config = dict(
    train_examples=97085,
    horizontal_flip=True,
    conditioning='class',
    num_classes=17,
    norm='groupnorm',
    init='kaiming_normal',
)
Rows from block 7 of a small class-conditioned image diffusion model, named by matrix and row number. Rows with one number belong to one channel. Each number is 128 + 32 x the weight over its row's rms, rounded and kept within 0 to 255. All counts start at 0. Numbers have three digits each.
After each channel's rows are labels from the 100 images, of 14848 (inputs lightly noised), where the channel reaches its highest value: "strongest on" is what is common among them; "colour at peak" is the nearest of a few named colours to the mean colour under the peak. Only what is clearly more common there than usual is listed. The data: microscope photos of single blood and bone marrow cells. In brackets: how many of the 100.
# convs0: first 3x3 conv (model.mid.0.convs.0.weight, 128x128x3x3, standardized in use, each kernel summed), inputs 0-127
# convs1: second 3x3 conv (model.mid.0.convs.1.weight, 128x128x3x3, standardized in use, transposed, each kernel summed), outputs 0-127

convs0.99:151147149089166184088141078095152168072130083088108122113132126083143103128056124094133114062144208084138191153127171122108084122135088091104136166152093139113112158118146153111164154171144113147174191100190177090118104155171076133111156109162107144098106154167159154131154178171106111146110155105100080183109082137128081124126154095156128090140155125035101132142148133139136132110127
convs1.99:142142096172093122160144134110160114161141118130150130115136111106137138132120137121057147066065134161139093192111136095112139118062134154139155196160141165132153094137173140114067128169103069131164116150135075155101142145134169145115118206120109125132157135128102172149173134119136190088092098174093125111105162149150127069134054118166200194128101165187137084138134207152119137103104
strongest on: smear: peripheral blood (50)
colour at peak: white (90)

convs0.95:081124108095145117129125163148130159107168145175171100156151138080138207170088138113125042200158057092148057142088171105133108168122108135101142142146158138063083106175116141131093160114127141130135125125174104124143123112128075118119099135140177161098115102137178120159132087121048164141107147127162105118135121101175132093054149132130115140140170097118195082150078133172170138152092
convs1.95:123099126167125129141128092094148134118136126121121189150128103126121071107166216127107170113118168143103194142154125181109139113082165090160100125161053127116126121082138128134155096148127075155107124140131133143087155210131155156158147143052097121098118163136136187057175158104189070115094098102104154084114135183097150164147137100124097118133083121141109154073156170080125124088188
strongest on: cell type: segmented neutrophil (51)
colour at peak: white (39)

convs0.87:141119194119147109121158064170133120116125119153107157108127113148149081083098184123092136144091143105129175152106139101164122104063141144135139150197181113171108169085107152154149088147101072099124151125171139142075152177143174139085096124063143147173162186119135097199135165119131065124095081103139148119098127185056153109173098095151144078131128171098056131115129141133124122130085
convs1.87:092152066084144106093136169115150124125132135149117105134136135101093181137134111063153113134134096103122107118101120112139137123156103108133101139052141183140085174158143088154125141068182210098168152086152138137144130151101072115137157131145142151110088086134089121057144124131194147152196198087134141140111081070192083077044155120152128119121156140141147140161120102149089093145167
strongest on: cell type: segmented neutrophil (80); smear: peripheral blood (41)
colour at peak: white (40)

convs0.32:102135129185089094144079085142148099117107166111120135182102110146071157188094136177134103111126119142148180102108125148099099159097156099122121126213034096193111151124097140123108115137096142147153130139043133082120123153140116124085140172107141113152169107101154132155129100108164226092160082133132089121098165162107129130140184109191157094125099196155099112112154118099124112120172
convs1.32:129171183064112158159108115156124153141150084133066139205088144112180150086123116135153136133144119070115089066125098079108084122101105140175051120089183132072184118147127097139174113130119086132133107184077123154116121090143129089106141106146145139086120119150117128113097158084107093126129143147119123054149095139114065160082135153103105112143104108051201102089084095151131130112103
strongest on: cell type: erythroblast (43)
colour at peak: white (43)

convs0.120:130144117079123100131113130114115107163189126159202096137131085106150051170097094122136135135112154089100153139111094031114103086136145110146178162147089136176124169074144139080150164163158177124131152103143110119116115144124141086150187117154116115138040123124111170083105135108140123155200130120096155134099116112181126179102062081162138171143180119093122151109089186111131150182110
convs1.120:101135088131150157129118140109099112168081098104084127103120166061141150110075096015134126105099130084157143122112112155095116120066140106072123086085150145048163172176156089159103130131160129090124115134147120105134170136130153155121111155159132112078148125090176085184085132092179124172085141150159087110151189124141164062140151117189127120102116128048138117148139125126182135147136
strongest on: cell type: lymphocyte (48)
colour at peak: white (62)

convs0.41:156146164136147102183091183136159120124175173092117129090125156141167097108120132133083165108117103119106141081110137160070151152181115086073108139172148151087098124086128131110086112123140151201136117203107148163140108154145059116140071145192156214131103107156172087158124108116082145115155112095120128106139145132117131127187056135123069172118182093137135091132138115068116153085098
convs1.41:087083138159137071061167113172129126111134087178138089170133107072130150198120133104199112159142149171103120079145178071144105156119165134115148178092067120144076120165135092125151119142150116064176133114142139089116129125109134080145128099065119126112146121144091141144166103190166103127108122095142117109136041132108121125110173137075118070142096172086058129124141134110116116100188
strongest on: cell type: segmented neutrophil (57)
colour at peak: grey (59)

convs0.82:165131191068121113171121158189085139066129093120153178129105116074140178117159125076106133125108102058127092114194166142126179138135137192115100054110109141104141166105095158143140086128056164109095132153160121194111129095130142145126152150100147155094184183147098121094089077067142112131132100101079130108105111146116148114163186114123119148196166114098130129137141145113146150180115
convs1.82:092114083120095176117126127127145133163092168149112104118105132095109106145092118156124096123143113204178134240087123160111118136137095126140133119132107122161126174089088127196060126144129056156079095084119128119163084106153181147122139073165142120116073136124175114092095142086088143136146126069113123141119157103142092151139086079150139160110095114050086119122154137148151077100205
strongest on: cell type: erythroblast (34)
colour at peak: grey (56)

convs0.30:114128147132098152171186121131170160083115126169117130132107151138170154101121149141087070108183135145140102114116071151152096160112180168202164110104202094169138117100132099120108134113125131121070104151123113081109110130099144143097102120131112116185201086079166100128127133148094074174132153137132054163118118055184143101174142145198150146120193115113115100074100090143133118107076
convs1.30:159163141130130070092134177134114113114115082170098130136149089108150108124099130130114157136068155213073128111130138140155135106154152095075116128118046166179094154134173135064128135155111137143138127129142132181096146140220081127144155152177113138054058105120094149070131097143160155152063120090115173125141097157133116114069149131164139107098081119047136137167125135091146135130153
strongest on: cell type: segmented neutrophil (44)
colour at peak: grey (63)

convs0.84:175131110073137131077113143118152139158092117126131157156115102126147186190143171079146089099081123103146207176170140135090130156109123183146084096135139184087138126163133111157146111153130104110129110156166073172173078201085145097084168103126105116152176150085109149135112141161205122067149129096125118130087136096119151062103093153205091138108105140110127131106129139096116110121063
convs1.84:108144145130172144107134151141124136151155146114089096070124181156108144126127091106145091152146116105184045108117113129146129111170102130135107156110197141146101112071051135129122062088220173097100163047156154130183149080104152144167101128122140127171095162112154117131122070134085155183182191118174128176135149122152116145096114089123163143136161074101165121107155111160092119148129
strongest on: cell type: platelet (86); smear: peripheral blood (86)
colour at peak: pink (79)

convs0.55:167125123027163157090136103133157113122098152118081091050140111104156142111099164140122105105136127094182113155200078173088122161097123140160097131137101143161091140130106142164108146172085153163121162128189101157145100108091179091160174161106166070130205151144126102118170169147114140097131100138162146095142176120054166132085084075146092170176144115112141112109115115101103131144101
convs1.55:081080103164127163117125168117095129111181119118156138056114179132094091150106068178126119150093112140164119111072133154145102092191179135090116140109188117144128137194126126154177132051174121087131089099160149075177170132141155160090094131138180116104061126126144119152101141117159139166173155095165120134142143111140160064191092147167085116083164116111107123111156171157151128171127
strongest on: smear: peripheral blood (98); cell type: platelet (67)
colour at peak: pink (95)

convs0.3:151122148068147111079206161138083193108155096209136143145104159085076128133163120125116115165130072111117085136133119142178130155129141133131156154091153112140114126145183102119124113082131170145156106108076108124090103076104148153188155136131107130091096127217113134073134111101130105163163135153152116108127129068152125084086196156153089152068103178188125066116085115144109156140153
convs1.3:163067136174094115153121132091132129196110147074151145080132093136137105135101176106096150129096159181139136192109123145120065137110110150074079083202109181128129091116094180110121119136055075165111125162095147116114111119131165174114156144117128131126155164109158098059096170136108141101088134114096149139140179121089155138194118106126110124084212067097129145088159120094154135164104
strongest on: cell type: artefact (35)
colour at peak: purple (59)

convs0.10:132178177136099137172172117121186139085192076103094108161154084079151127145151141151078165049137087072154145137117092116128176143060136097135094094182086108108079122122139173157145131160087085126126094088125126152087191069072150150100122123106133166101213111133117146154192138138177106107148167152124163115083128173128139114106111146155084121097101139129173129145103124121154150141124
convs1.10:107173147100137125122114168131057104135106115130146154186112138096057110138133096090135059132156164160079102105126124137128123100203108155105198128066163112132155150094125137086206111102168190111148137155116105115160103134151138121127125085214153128142062163106099140066096129090119204153166095108146154145117132109151179105161128118075100100140177106103093109103172165162134127122119
strongest on: cell type: lymphocyte (50); cell type: erythroblast (40)
colour at peak: white (47)

convs0.58:135122163088153150087141097116139164144167124159125118126182163096134144132102126088121111126145103035088086198083106162160110090152115151183055104108124170083130169070117080158092137103165133089144119076178108158141108181129085144186148104072180162094139168155145150131109103141170147161151133142128075127139098139128088091100161095138161102153077183123174132166077120141128147142092
convs1.58:155121088143099139145102159095106105122099136086147126071103117078097127134101087099095135110118101176157134160124131160122089148158112187109187088150093158116121162118082147140067117166147011110112177124129107120123079158128149142109111138173126106123117075124129098111095219111093070095106132194146120130098159189153127143130086090145119169100115051112104096094117192152167110135114
strongest on: smear: peripheral blood (81)
colour at peak: white (50)

convs0.70:123140150131114113110073109100155120154124175155137154157195108192109160108132116181112082088083092105136139129105136114095148177142138095147124155076131046163168166149062083148123174131101103105136123102086174132174098090157092102105153105228158144173107141126138182077110102093175180149169091086081142121158130125159126089157158129112090091108134168161103137113094162125135154099091
convs1.70:130115176160150109139138091137160145186124109158145117061147159144195141169125139076111133138132159191127150106155117107097119121086117101136128084198148153074128118160163145118070130242127210178100100182132142151080146163177133126149143153149088116123134153116166130152173139130118114145103112146099142144110136129141057154078112149107141128132085058099185121139157110072121148157183
strongest on: cell type: segmented neutrophil (42)
colour at peak: white (91)

convs0.62:043156139102174145099114101095069151101041166146073093141146179139122164169054131150106107098130108135128107161096098109159193161181134142151140150147109174122131135134142104174103164151131088142132195094152144128147144139160095154131136111119153148109151123145128096144168081095133144173135057098171132122147167104073123170094112150070161127085063150112080135127151115148153106158061
convs1.62:144063141065052218146178127132133117116139122108159168125135113144144062051158107098140136173083123082119122129162165163121100126092144148137081149139197113147134089114094155120126133099111101136110098186116140118088134135097123152130121188103155134098121118112098157177086156122136109078185140162116141059153101180125115082111129126121082084140138167210148172159134164150103159081133
strongest on: cell type: artefact (29)
colour at peak: purple (60)

convs0.37:101142143081101105119132088141134165091140062160128171202182137089105131119136113030110134073107122001128107147153142112088129138176104130163116176073150168103116176118091146135177081144088139133163165090192167177153128157100113146166197115130082139151143175138112117115147127119158148115151163104153130144114063125119138129120112117102163166130128125072126133124088150142111135106111
convs1.37:150063072162109186145103106107170134144103155096119108082102106112125111130076126114096149113112161186138145160125142143120139142079081149107137124151101116183137160180125137136057082141117072122137128151138098084130037154145214141118111120159096124098138104100146156094124132067139111092136135177123117152105203148120079149157056088159141165138066096117179084096134163188147118143140
strongest on: smear: peripheral blood (86); cell type: lymphocyte (39)
colour at peak: pink (76)

convs0.91:071180185101119105108146105189142105113175119120135132125184102074073139091117121068104148114092148117105100146124133123159175239187107125116128151151152174127123161132080078145089158158108121146138128120119158122120106131082147181101151061109134144072097102160135155175094068065116178187134110103086148179169098171143140125121118159089130146166122133077146106115110137090146162133130
convs1.91:125104134138119086183101114101129123115075099097170150079099083133097111119135146112134148101150108159116173113141132168097124114095157097155123082125095089082199155054181178139191175153075089069133123167144119116119155137089137131119114085126102129163134145135120143136116179081143123038097136178128138111118084123085162082162082084119167146122091097214185102101145173098109145114108
strongest on: cell type: proerythroblast (32)
colour at peak: grey (81)

convs0.40:128133122152112158122067160135138108070156135123137128106111104110156154087120149138171135153102078145120133115127087130129087111033095115138099093093192184067112144116142091150168150112109202171094129172142169135167128161176159101113115105180085146160158120149076123129043146157146107105136143139151192077149066090086096060108173159080143132121133103153146122120152164163134150160168
convs1.40:112141120069102051131108143140119139155161123156099113129142147122125129145094129170064142138181105094057120129127162114162164095167167122103140176130069103076100169126134134077129148100129216091120068097114121092134168178169111122131127128119194147057053097108134076109086133050069125098077148077149122073125123116131182094153154134155125099130105144139107112133112105099144141131106
strongest on: cell type: erythroblast (34)
colour at peak: purple (60); blue (25)

convs0.81:187152151094167117140154119167125115152147157099180129114111125117102098134068115132115140130139137108120181091165098110170186141142123134123093062135141146109141133056086177115197100109133116092074162149174080150168087153118096085134127156148072120151120149171124101091136086167111147115141154127126166171095144167118101091083131040167189184106165089146151127106144096137087101187067
convs1.81:118112100184074225073126118101117137119143131125121106182140178123167101109177135154111108132101110112145074166053134129133109138141119158093115157124110156103101121127143105125134103086124130100135136123060127104110160073134177155085107134109168156075103082112187134077150156083120107112127136126100112066142126058136162079230151177079113103146148172107079154114166172123132171119121
strongest on: cell type: lymphocyte (34)
colour at peak: purple (60)

convs0.18:133122129186118148180129157170199144121120103118180157106077091071178133152139178135107171097079111144117173109136115136084129117148128167164091134162095161140159128139119145103160161140090101128151127064079047108145129166106139116070133123078115099107128204137127187111115128146112053128109072153046101092127122157132163098161161092193130142088131086122131126134158136094141108177160
convs1.18:118093114104152096119125074138151126123090133140086098120122131055109117119157067090140081108195135065153100135109117149104150115124169125083101134110147124128131127142010125145128075085178152088071172200142114156129104030158146091155111093158147132158118083147161119111114090096096146164127121100173132154116149088148100108106146124074121076128136084078084153145105085143154143124096
strongest on: smear: peripheral blood (59)
colour at peak: white (37)

convs0.106:156085075099145096144049171111114150115137132135093143106138126159138125142122097066136149108124119174142150142055117146133143079139134103060121184125154077094196149118146157118135174175116142141131100110145193059147148082165102179158145148149129157102085152119133148127126117168134174107074125159119098143161132154105145172175122113112144120147086154085159088112140138130181121061016
convs1.106:121126152139134135108168103148177124154182124131156093111148170122111123154145172089139163153177119089168129090212167147119127170133155185157105169174143163151107090117124126172118113126139077163086195128136089145072100166110130105142095160106110126165159144148119127156202124178153150128143119118102208122070087124105189135098132136137073158147186102088120143136156107128081160167218
strongest on: smear: peripheral blood (77); cell type: platelet (35)
colour at peak: pink (64)

convs0.121:095155173117157122151120120200058176095102165163110135213129118145149202125100097131139120126132074119159173125127173109157150209156139117115189136101137098111084139137081107116160152152136136091130110125103085042135075108108113135122133107154085114121137146109162153095093069140135117172116117062172090156112106114155115148125191145153145083145130079117185075159109077117146136162103
convs1.121:156106107200092087156112098101189126139117095107145144073127120100112102141109144131101145114099174153123171143119135145102159124071117111153094091160106139100173159143172169157113138193106062142119125166142133167077140186180154154159160100133109124105153179126146139091120161129155091095080098246113139132107145178118151191203094150147068145108119138129164132095115165084150142097117
strongest on: cell type: myeloblast (31)
colour at peak: white (64)

convs0.101:068175066053145134132178082149102119118145119163148101174114147144118120111190130149148088203078129118082124148142191143123105122121145110072128115071133102146164134110139047138132139125132154154159124091177131076109085175098133092155141105127109221142062127147137142113102125157150102110133132185096128113042100109124150130125175169093114143095125099155147187123105158139146173158145
convs1.101:179117123151139130136118099090175156107109122073183192117104156143139102154119173140120134091087161100120213157117109137100139113169165095191153100152119144107101132108106145096148187147116137118167128070162126132128114126104135153106081095131062120163104185151171133161128205153191058116145168118105136183095137110128130126175071082169130172095141134126125125076178148163095102176082
strongest on: cell type: artefact (53)
colour at peak: purple (77)

convs0.72:122177136057109175099129120114119113164094094112094116143196124119168148114126181082093110190129111117140113152060094129160126137111126134107098156058116108092148149119094164066104138152137163113101111148127161116162110107147100156206186139160145160099195154104153110094164027165094099206143135100147102110184096103140083144125093124182148115136128077145153139149138127107102143144165
convs1.72:151125084150150077097109195107038135090086148175098149134101175161095153147103081112101166140115193080157161144120154130113108123149117115112168175110108181117153125175147118124133117081101132128093161195167150095158118105122115152072139210185177104107102123129123101189108116100160151124059125096161147142162160172106160129131152170086124090093175163087134134149097151160149110107102
strongest on: smear: peripheral blood (41); cell type: lymphocyte (37)
colour at peak: white (61)

convs0.28:100161182143099095121098129097108114188144139100135167169098114108106108111122163163100123178156134107162128112111104156096107063153079176074149107152097098121114136136092165110156116170117183124071134119144134203122186104139107173158171091153111046070122133137108130124092106127096149127077148107167117170158145163168113160071052133137075127129138149201107183135110158119156160075146
convs1.28:088193127114132141121103149096166103111075087141081121143096162091126116153139095028110163105000130108116123129129147119123116120078172109107130130048149172042153159142182125153122127138118135108150160131122113030124145129124138137098135096175179123106148161144104103182128151103126091125153157109168087080113141138116120113089149102116125118116103174151133146122168167138140124081081
strongest on: smear: peripheral blood (53)
colour at peak: white (45)

convs0.8:144157135042130085154158163158136137191139155146093077088158146059126167115148076146149148075101171024115103140126101126141162110164052118152147084186188118139108124081124101102157096103153129146113096097134061144169117113119138130094151094111142158170141139116145187169148116150165143124154105112139154168134140130122114169077074135173113110105101093088144174171159135101163124108104
convs1.8:119106119139166152113104116063126129092139122146129138099114092104120116169081137124100111121176111211148129158098121087099128143108179199131161172164130091117143155112109140093137152134039126092122153081098122088125154199136122161129152172104107115134047080134142133126148154116086157136154130115067107076110165139154144079081075108173159167103121204048134083124147157175156123107139
strongest on: cell type: erythroblast (46)
colour at peak: white (57)

convs0.74:105119082119183158105110078164139082164072102055087139130178103138180117124132175147164109090121147146138132150097139146054145182156166079106119127140139139122114105111172058113059175138135130155127096135151175181146186163179201145129133162140134159107100112084106092164150120145090087110082148130146103092182134126128117117138088124119099104083162128136103212099130103118147145074149
convs1.74:118118132087144098106141170087115138085169115134139124178108166147103088107127168124134128143091114088056153121104093101122121103166135097139162147108102131095088140180071099093140131099125251113180112090146145098170132108161102161098135040133084111097137140126131112101134160099148118192095155114149133110148133104144085123135161100102123112104185210024154138156123158118124101136087
strongest on: cell type: artefact (39)
colour at peak: white (64)

convs0.6:169176135096125081077117130116141088167105178098169092067154059106156159089119106126090173158141145117083083144136117145096182124173133078126158146118179147135126147113129115122138139098146056139103179126131092135093222086130148162105080126114130202128112139147088123116130175100135125145127138116159100115219106139166123128116131086125115121177066120143083199090147148183147105111113
convs1.6:130024116124136137134140108154151126112158109110127127074083154099063126112156156155181149119122074119113167129152141118117114127145173122155124074138155112093114126100117124138112114159116197157108046132075106087100084218100128110095155177103129118112141070151118150064107128118102067069184150121075129114077140073072081128093132117143094136127133151198089088147104135102127134126129
strongest on: cell type: artefact (29)
colour at peak: purple (65)

convs0.1:145161111143131130117090087109157109115127115101149160115126110133116082181088104068123092175162113079147108152094083154139117092163145130116123135113114166058138135097165163129195073115208087137192140096126098072170145151186076102111072124124161118106172165189148147168113123121130134132183142113188062129177104167155089132118096196143100106165055148118151137104101120119134138144124
convs1.1:073113086093128111116105140098134146090122138112058132063116155092177158137111151144061141121142113121120145216101139124116143157107082139141158139158127158132135144153119133131094133118101113135148126138143128170153102106084056165093192096064124131089176154109146146132142130091195168121092144100069114116127182132170174124090122111142069110122199198073183142183115155154124132181166
strongest on: cell type: segmented neutrophil (42)
colour at peak: white (85)