Rows from block 7 of a small class-conditioned image diffusion model, named by matrix and row number. Rows with one number belong to one channel. Each number is 200 + 40 x the weight over its row's rms, rounded and kept within 0 to 999. All counts start at 0. After the name is the row's rms in percent of the matrix's.
After each channel's rows are labels from the 100 images, of 14848 (inputs lightly noised), where the channel reaches its highest value: "top examples" is what is common among them. Only what is clearly more common there than usual is listed. The data: microscope photos of single blood and bone marrow cells.
# convs0: first 3x3 conv (model.mid.0.convs.0.weight, 128x128x3x3, standardized in use, each kernel summed), inputs 0-127
# convs1: second 3x3 conv (model.mid.0.convs.1.weight, 128x128x3x3, standardized in use, transposed, each kernel summed), outputs 0-127

convs0.104,100,165,188,211,263,195,162,254,158,268,151,147,210,209,230,207,159,185,168,126,67,210,164,188,230,157,145,198,132,204,209,188,193,199,142,136,221,175,222,210,189,237,213,198,213,172,183,211,191,157,242,255,205,310,175,195,230,169,287,213,260,213,177,189,168,171,174,190,238,211,206,242,205,174,179,213,258,228,264,204,167,205,197,290,168,177,242,213,155,181,217,166,245,202,295,246,163,245,163,165,156,241,220,198,215,167,233,160,179,252,161,111,181,249,196,181,169,224,253,212,168,183,286,180,229,136,228,209,262
convs1.104,140,242,244,206,148,115,221,131,213,248,211,124,179,152,187,201,248,184,160,228,218,184,183,190,167,152,201,133,244,186,190,226,175,160,247,205,125,156,144,211,162,249,203,209,231,218,248,168,214,252,157,213,189,288,212,220,191,243,200,167,201,153,180,207,214,186,182,178,170,165,213,196,254,213,111,215,176,166,160,219,211,174,274,206,170,133,135,212,173,167,174,155,141,132,124,237,191,156,182,159,218,145,207,224,210,118,219,236,179,141,203,231,131,175,147,237,283,217,132,217,225,262,140,187,244,263,199,185,140
top examples: cell type: lymphocyte

convs0.125,077,142,184,203,152,149,185,210,161,200,208,202,267,234,229,156,218,236,230,175,164,174,248,164,170,193,145,228,268,165,135,198,123,162,271,170,262,232,245,176,129,157,132,157,132,274,165,161,239,164,151,171,255,207,227,196,213,199,181,184,186,212,141,165,234,155,155,190,200,175,156,205,167,255,318,204,254,282,196,217,165,259,220,259,241,266,186,203,244,225,199,185,233,217,172,185,186,192,179,165,200,270,257,218,181,148,236,198,209,188,261,168,181,201,193,188,306,159,220,211,216,200,237,209,241,206,226,139,154
convs1.125,114,233,126,198,171,159,189,213,179,256,160,110,193,224,230,238,238,85,169,163,218,244,203,216,224,238,252,194,270,201,247,202,191,239,154,187,180,268,159,184,167,226,209,193,173,153,249,213,192,260,200,208,131,143,205,207,261,191,188,233,268,150,225,178,186,206,237,238,272,192,232,251,251,179,85,222,189,196,221,235,180,182,227,228,142,158,204,177,204,123,143,192,175,200,202,238,220,176,154,228,234,151,201,246,210,232,223,206,85,177,257,180,152,238,140,207,243,221,149,227,200,229,227,109,214,224,196,245,186
top examples: cell type: lymphocyte

convs0.4,092,190,190,215,171,164,132,209,197,206,159,211,264,228,267,254,247,241,194,241,211,229,154,205,174,219,158,213,168,230,185,199,190,174,139,171,254,236,186,212,250,195,204,248,311,205,182,105,242,144,229,193,131,222,185,184,182,211,203,214,258,272,206,196,144,215,231,214,215,197,220,159,204,175,227,185,141,140,152,202,215,213,182,140,177,219,171,91,265,162,184,149,196,135,148,183,146,249,250,185,206,145,241,145,224,257,250,196,145,162,166,228,293,249,205,271,257,176,180,242,247,196,189,198,155,147,239,240,201
convs1.4,066,254,166,167,258,221,181,243,193,205,163,226,179,146,150,149,165,195,284,121,219,206,219,229,131,180,162,205,230,146,210,184,140,285,182,233,170,257,223,201,191,137,207,178,155,176,164,213,147,197,188,136,309,183,154,234,170,239,176,160,174,133,155,230,232,206,222,182,198,259,217,199,211,168,228,143,228,201,213,223,248,233,179,187,122,246,283,200,161,182,225,169,189,185,286,216,165,69,250,232,218,234,198,211,212,220,215,188,177,177,206,224,184,115,213,126,157,155,164,195,221,185,160,200,165,216,248,236,172
top examples: cell type: lymphocyte

convs0.7,091,134,234,136,190,169,253,214,246,260,287,187,208,240,223,232,175,144,209,184,189,202,171,199,246,166,268,177,214,228,169,179,238,189,174,180,232,191,276,146,145,214,219,201,224,236,191,100,242,168,216,208,191,247,181,256,201,195,229,150,141,218,116,223,215,157,193,171,173,201,192,214,248,232,197,242,205,186,218,234,236,169,259,176,205,167,162,214,177,167,165,271,227,179,159,231,180,186,147,154,257,183,207,163,221,175,230,261,104,181,172,202,181,231,255,247,243,286,195,223,175,217,105,147,164,126,290,145,243
convs1.7,091,203,123,231,209,175,225,174,223,185,161,136,222,181,233,172,251,226,208,171,205,193,259,150,135,217,200,242,234,161,263,199,169,273,234,188,247,211,179,238,152,177,127,213,261,222,175,170,132,236,287,222,199,141,179,171,210,193,218,198,254,131,262,153,191,242,221,180,288,163,226,158,218,213,184,195,240,234,174,226,247,221,181,200,165,224,177,179,218,206,158,142,227,163,233,165,180,100,172,175,155,261,181,201,144,160,149,191,265,244,163,147,166,126,214,132,192,117,104,163,222,188,205,214,199,223,189,265,197
top examples: cell type: lymphocyte

convs0.60,105,188,184,122,172,180,220,141,216,229,179,209,155,201,162,264,230,228,172,191,301,231,191,246,178,259,275,226,139,250,254,224,227,210,184,214,172,181,160,218,236,223,216,128,211,176,214,304,194,255,253,193,170,272,209,235,232,256,205,208,139,149,170,224,234,189,183,179,217,228,133,239,216,165,115,188,165,159,119,188,203,173,189,185,131,204,203,115,243,193,228,188,148,172,171,230,218,216,228,147,220,157,161,221,226,158,215,262,230,121,267,228,214,129,129,227,222,166,175,183,238,200,184,245,224,239,238,213,151
convs1.60,107,212,177,221,200,209,161,225,225,189,218,271,186,146,187,155,219,150,237,111,212,183,191,159,263,249,181,245,243,157,219,211,165,219,248,272,249,223,281,205,206,213,219,238,217,216,135,193,150,169,221,177,162,160,219,125,118,180,211,174,226,219,266,169,207,214,195,181,143,262,186,210,130,158,245,208,188,217,241,134,240,165,192,200,214,188,190,200,183,208,258,235,166,271,218,144,179,205,181,326,184,238,229,137,170,244,150,113,231,196,152,141,224,198,223,192,105,185,262,164,182,210,228,196,160,161,175,177,266
top examples: cell type: erythroblast

convs0.69,102,297,162,236,213,180,196,218,261,255,195,244,209,238,145,205,227,258,228,181,206,204,229,223,168,238,164,213,222,188,251,214,149,216,230,140,233,231,168,240,160,177,165,193,165,214,195,206,188,275,183,126,171,164,195,192,200,207,210,226,205,281,133,221,207,184,215,125,147,166,151,159,204,184,97,231,163,193,97,187,200,197,148,176,248,133,202,127,218,202,172,210,270,196,155,162,176,203,233,199,207,246,241,124,231,236,148,214,241,262,192,189,260,195,213,214,264,82,211,210,180,234,215,255,270,205,152,242,210
convs1.69,103,200,229,235,184,220,262,206,216,196,279,171,201,259,263,194,234,177,168,252,234,131,172,237,163,107,212,247,148,272,190,212,234,225,256,156,218,152,164,157,236,206,187,234,227,201,190,183,245,218,183,206,158,285,219,180,202,192,164,167,280,195,266,147,267,233,174,195,255,111,197,254,183,213,206,143,218,152,214,179,191,115,187,180,240,228,202,216,165,211,144,200,102,254,185,176,279,252,162,199,176,204,205,193,206,147,133,212,297,178,260,199,172,238,213,223,180,205,177,150,221,227,210,145,166,177,183,134,191
top examples: cell type: erythroblast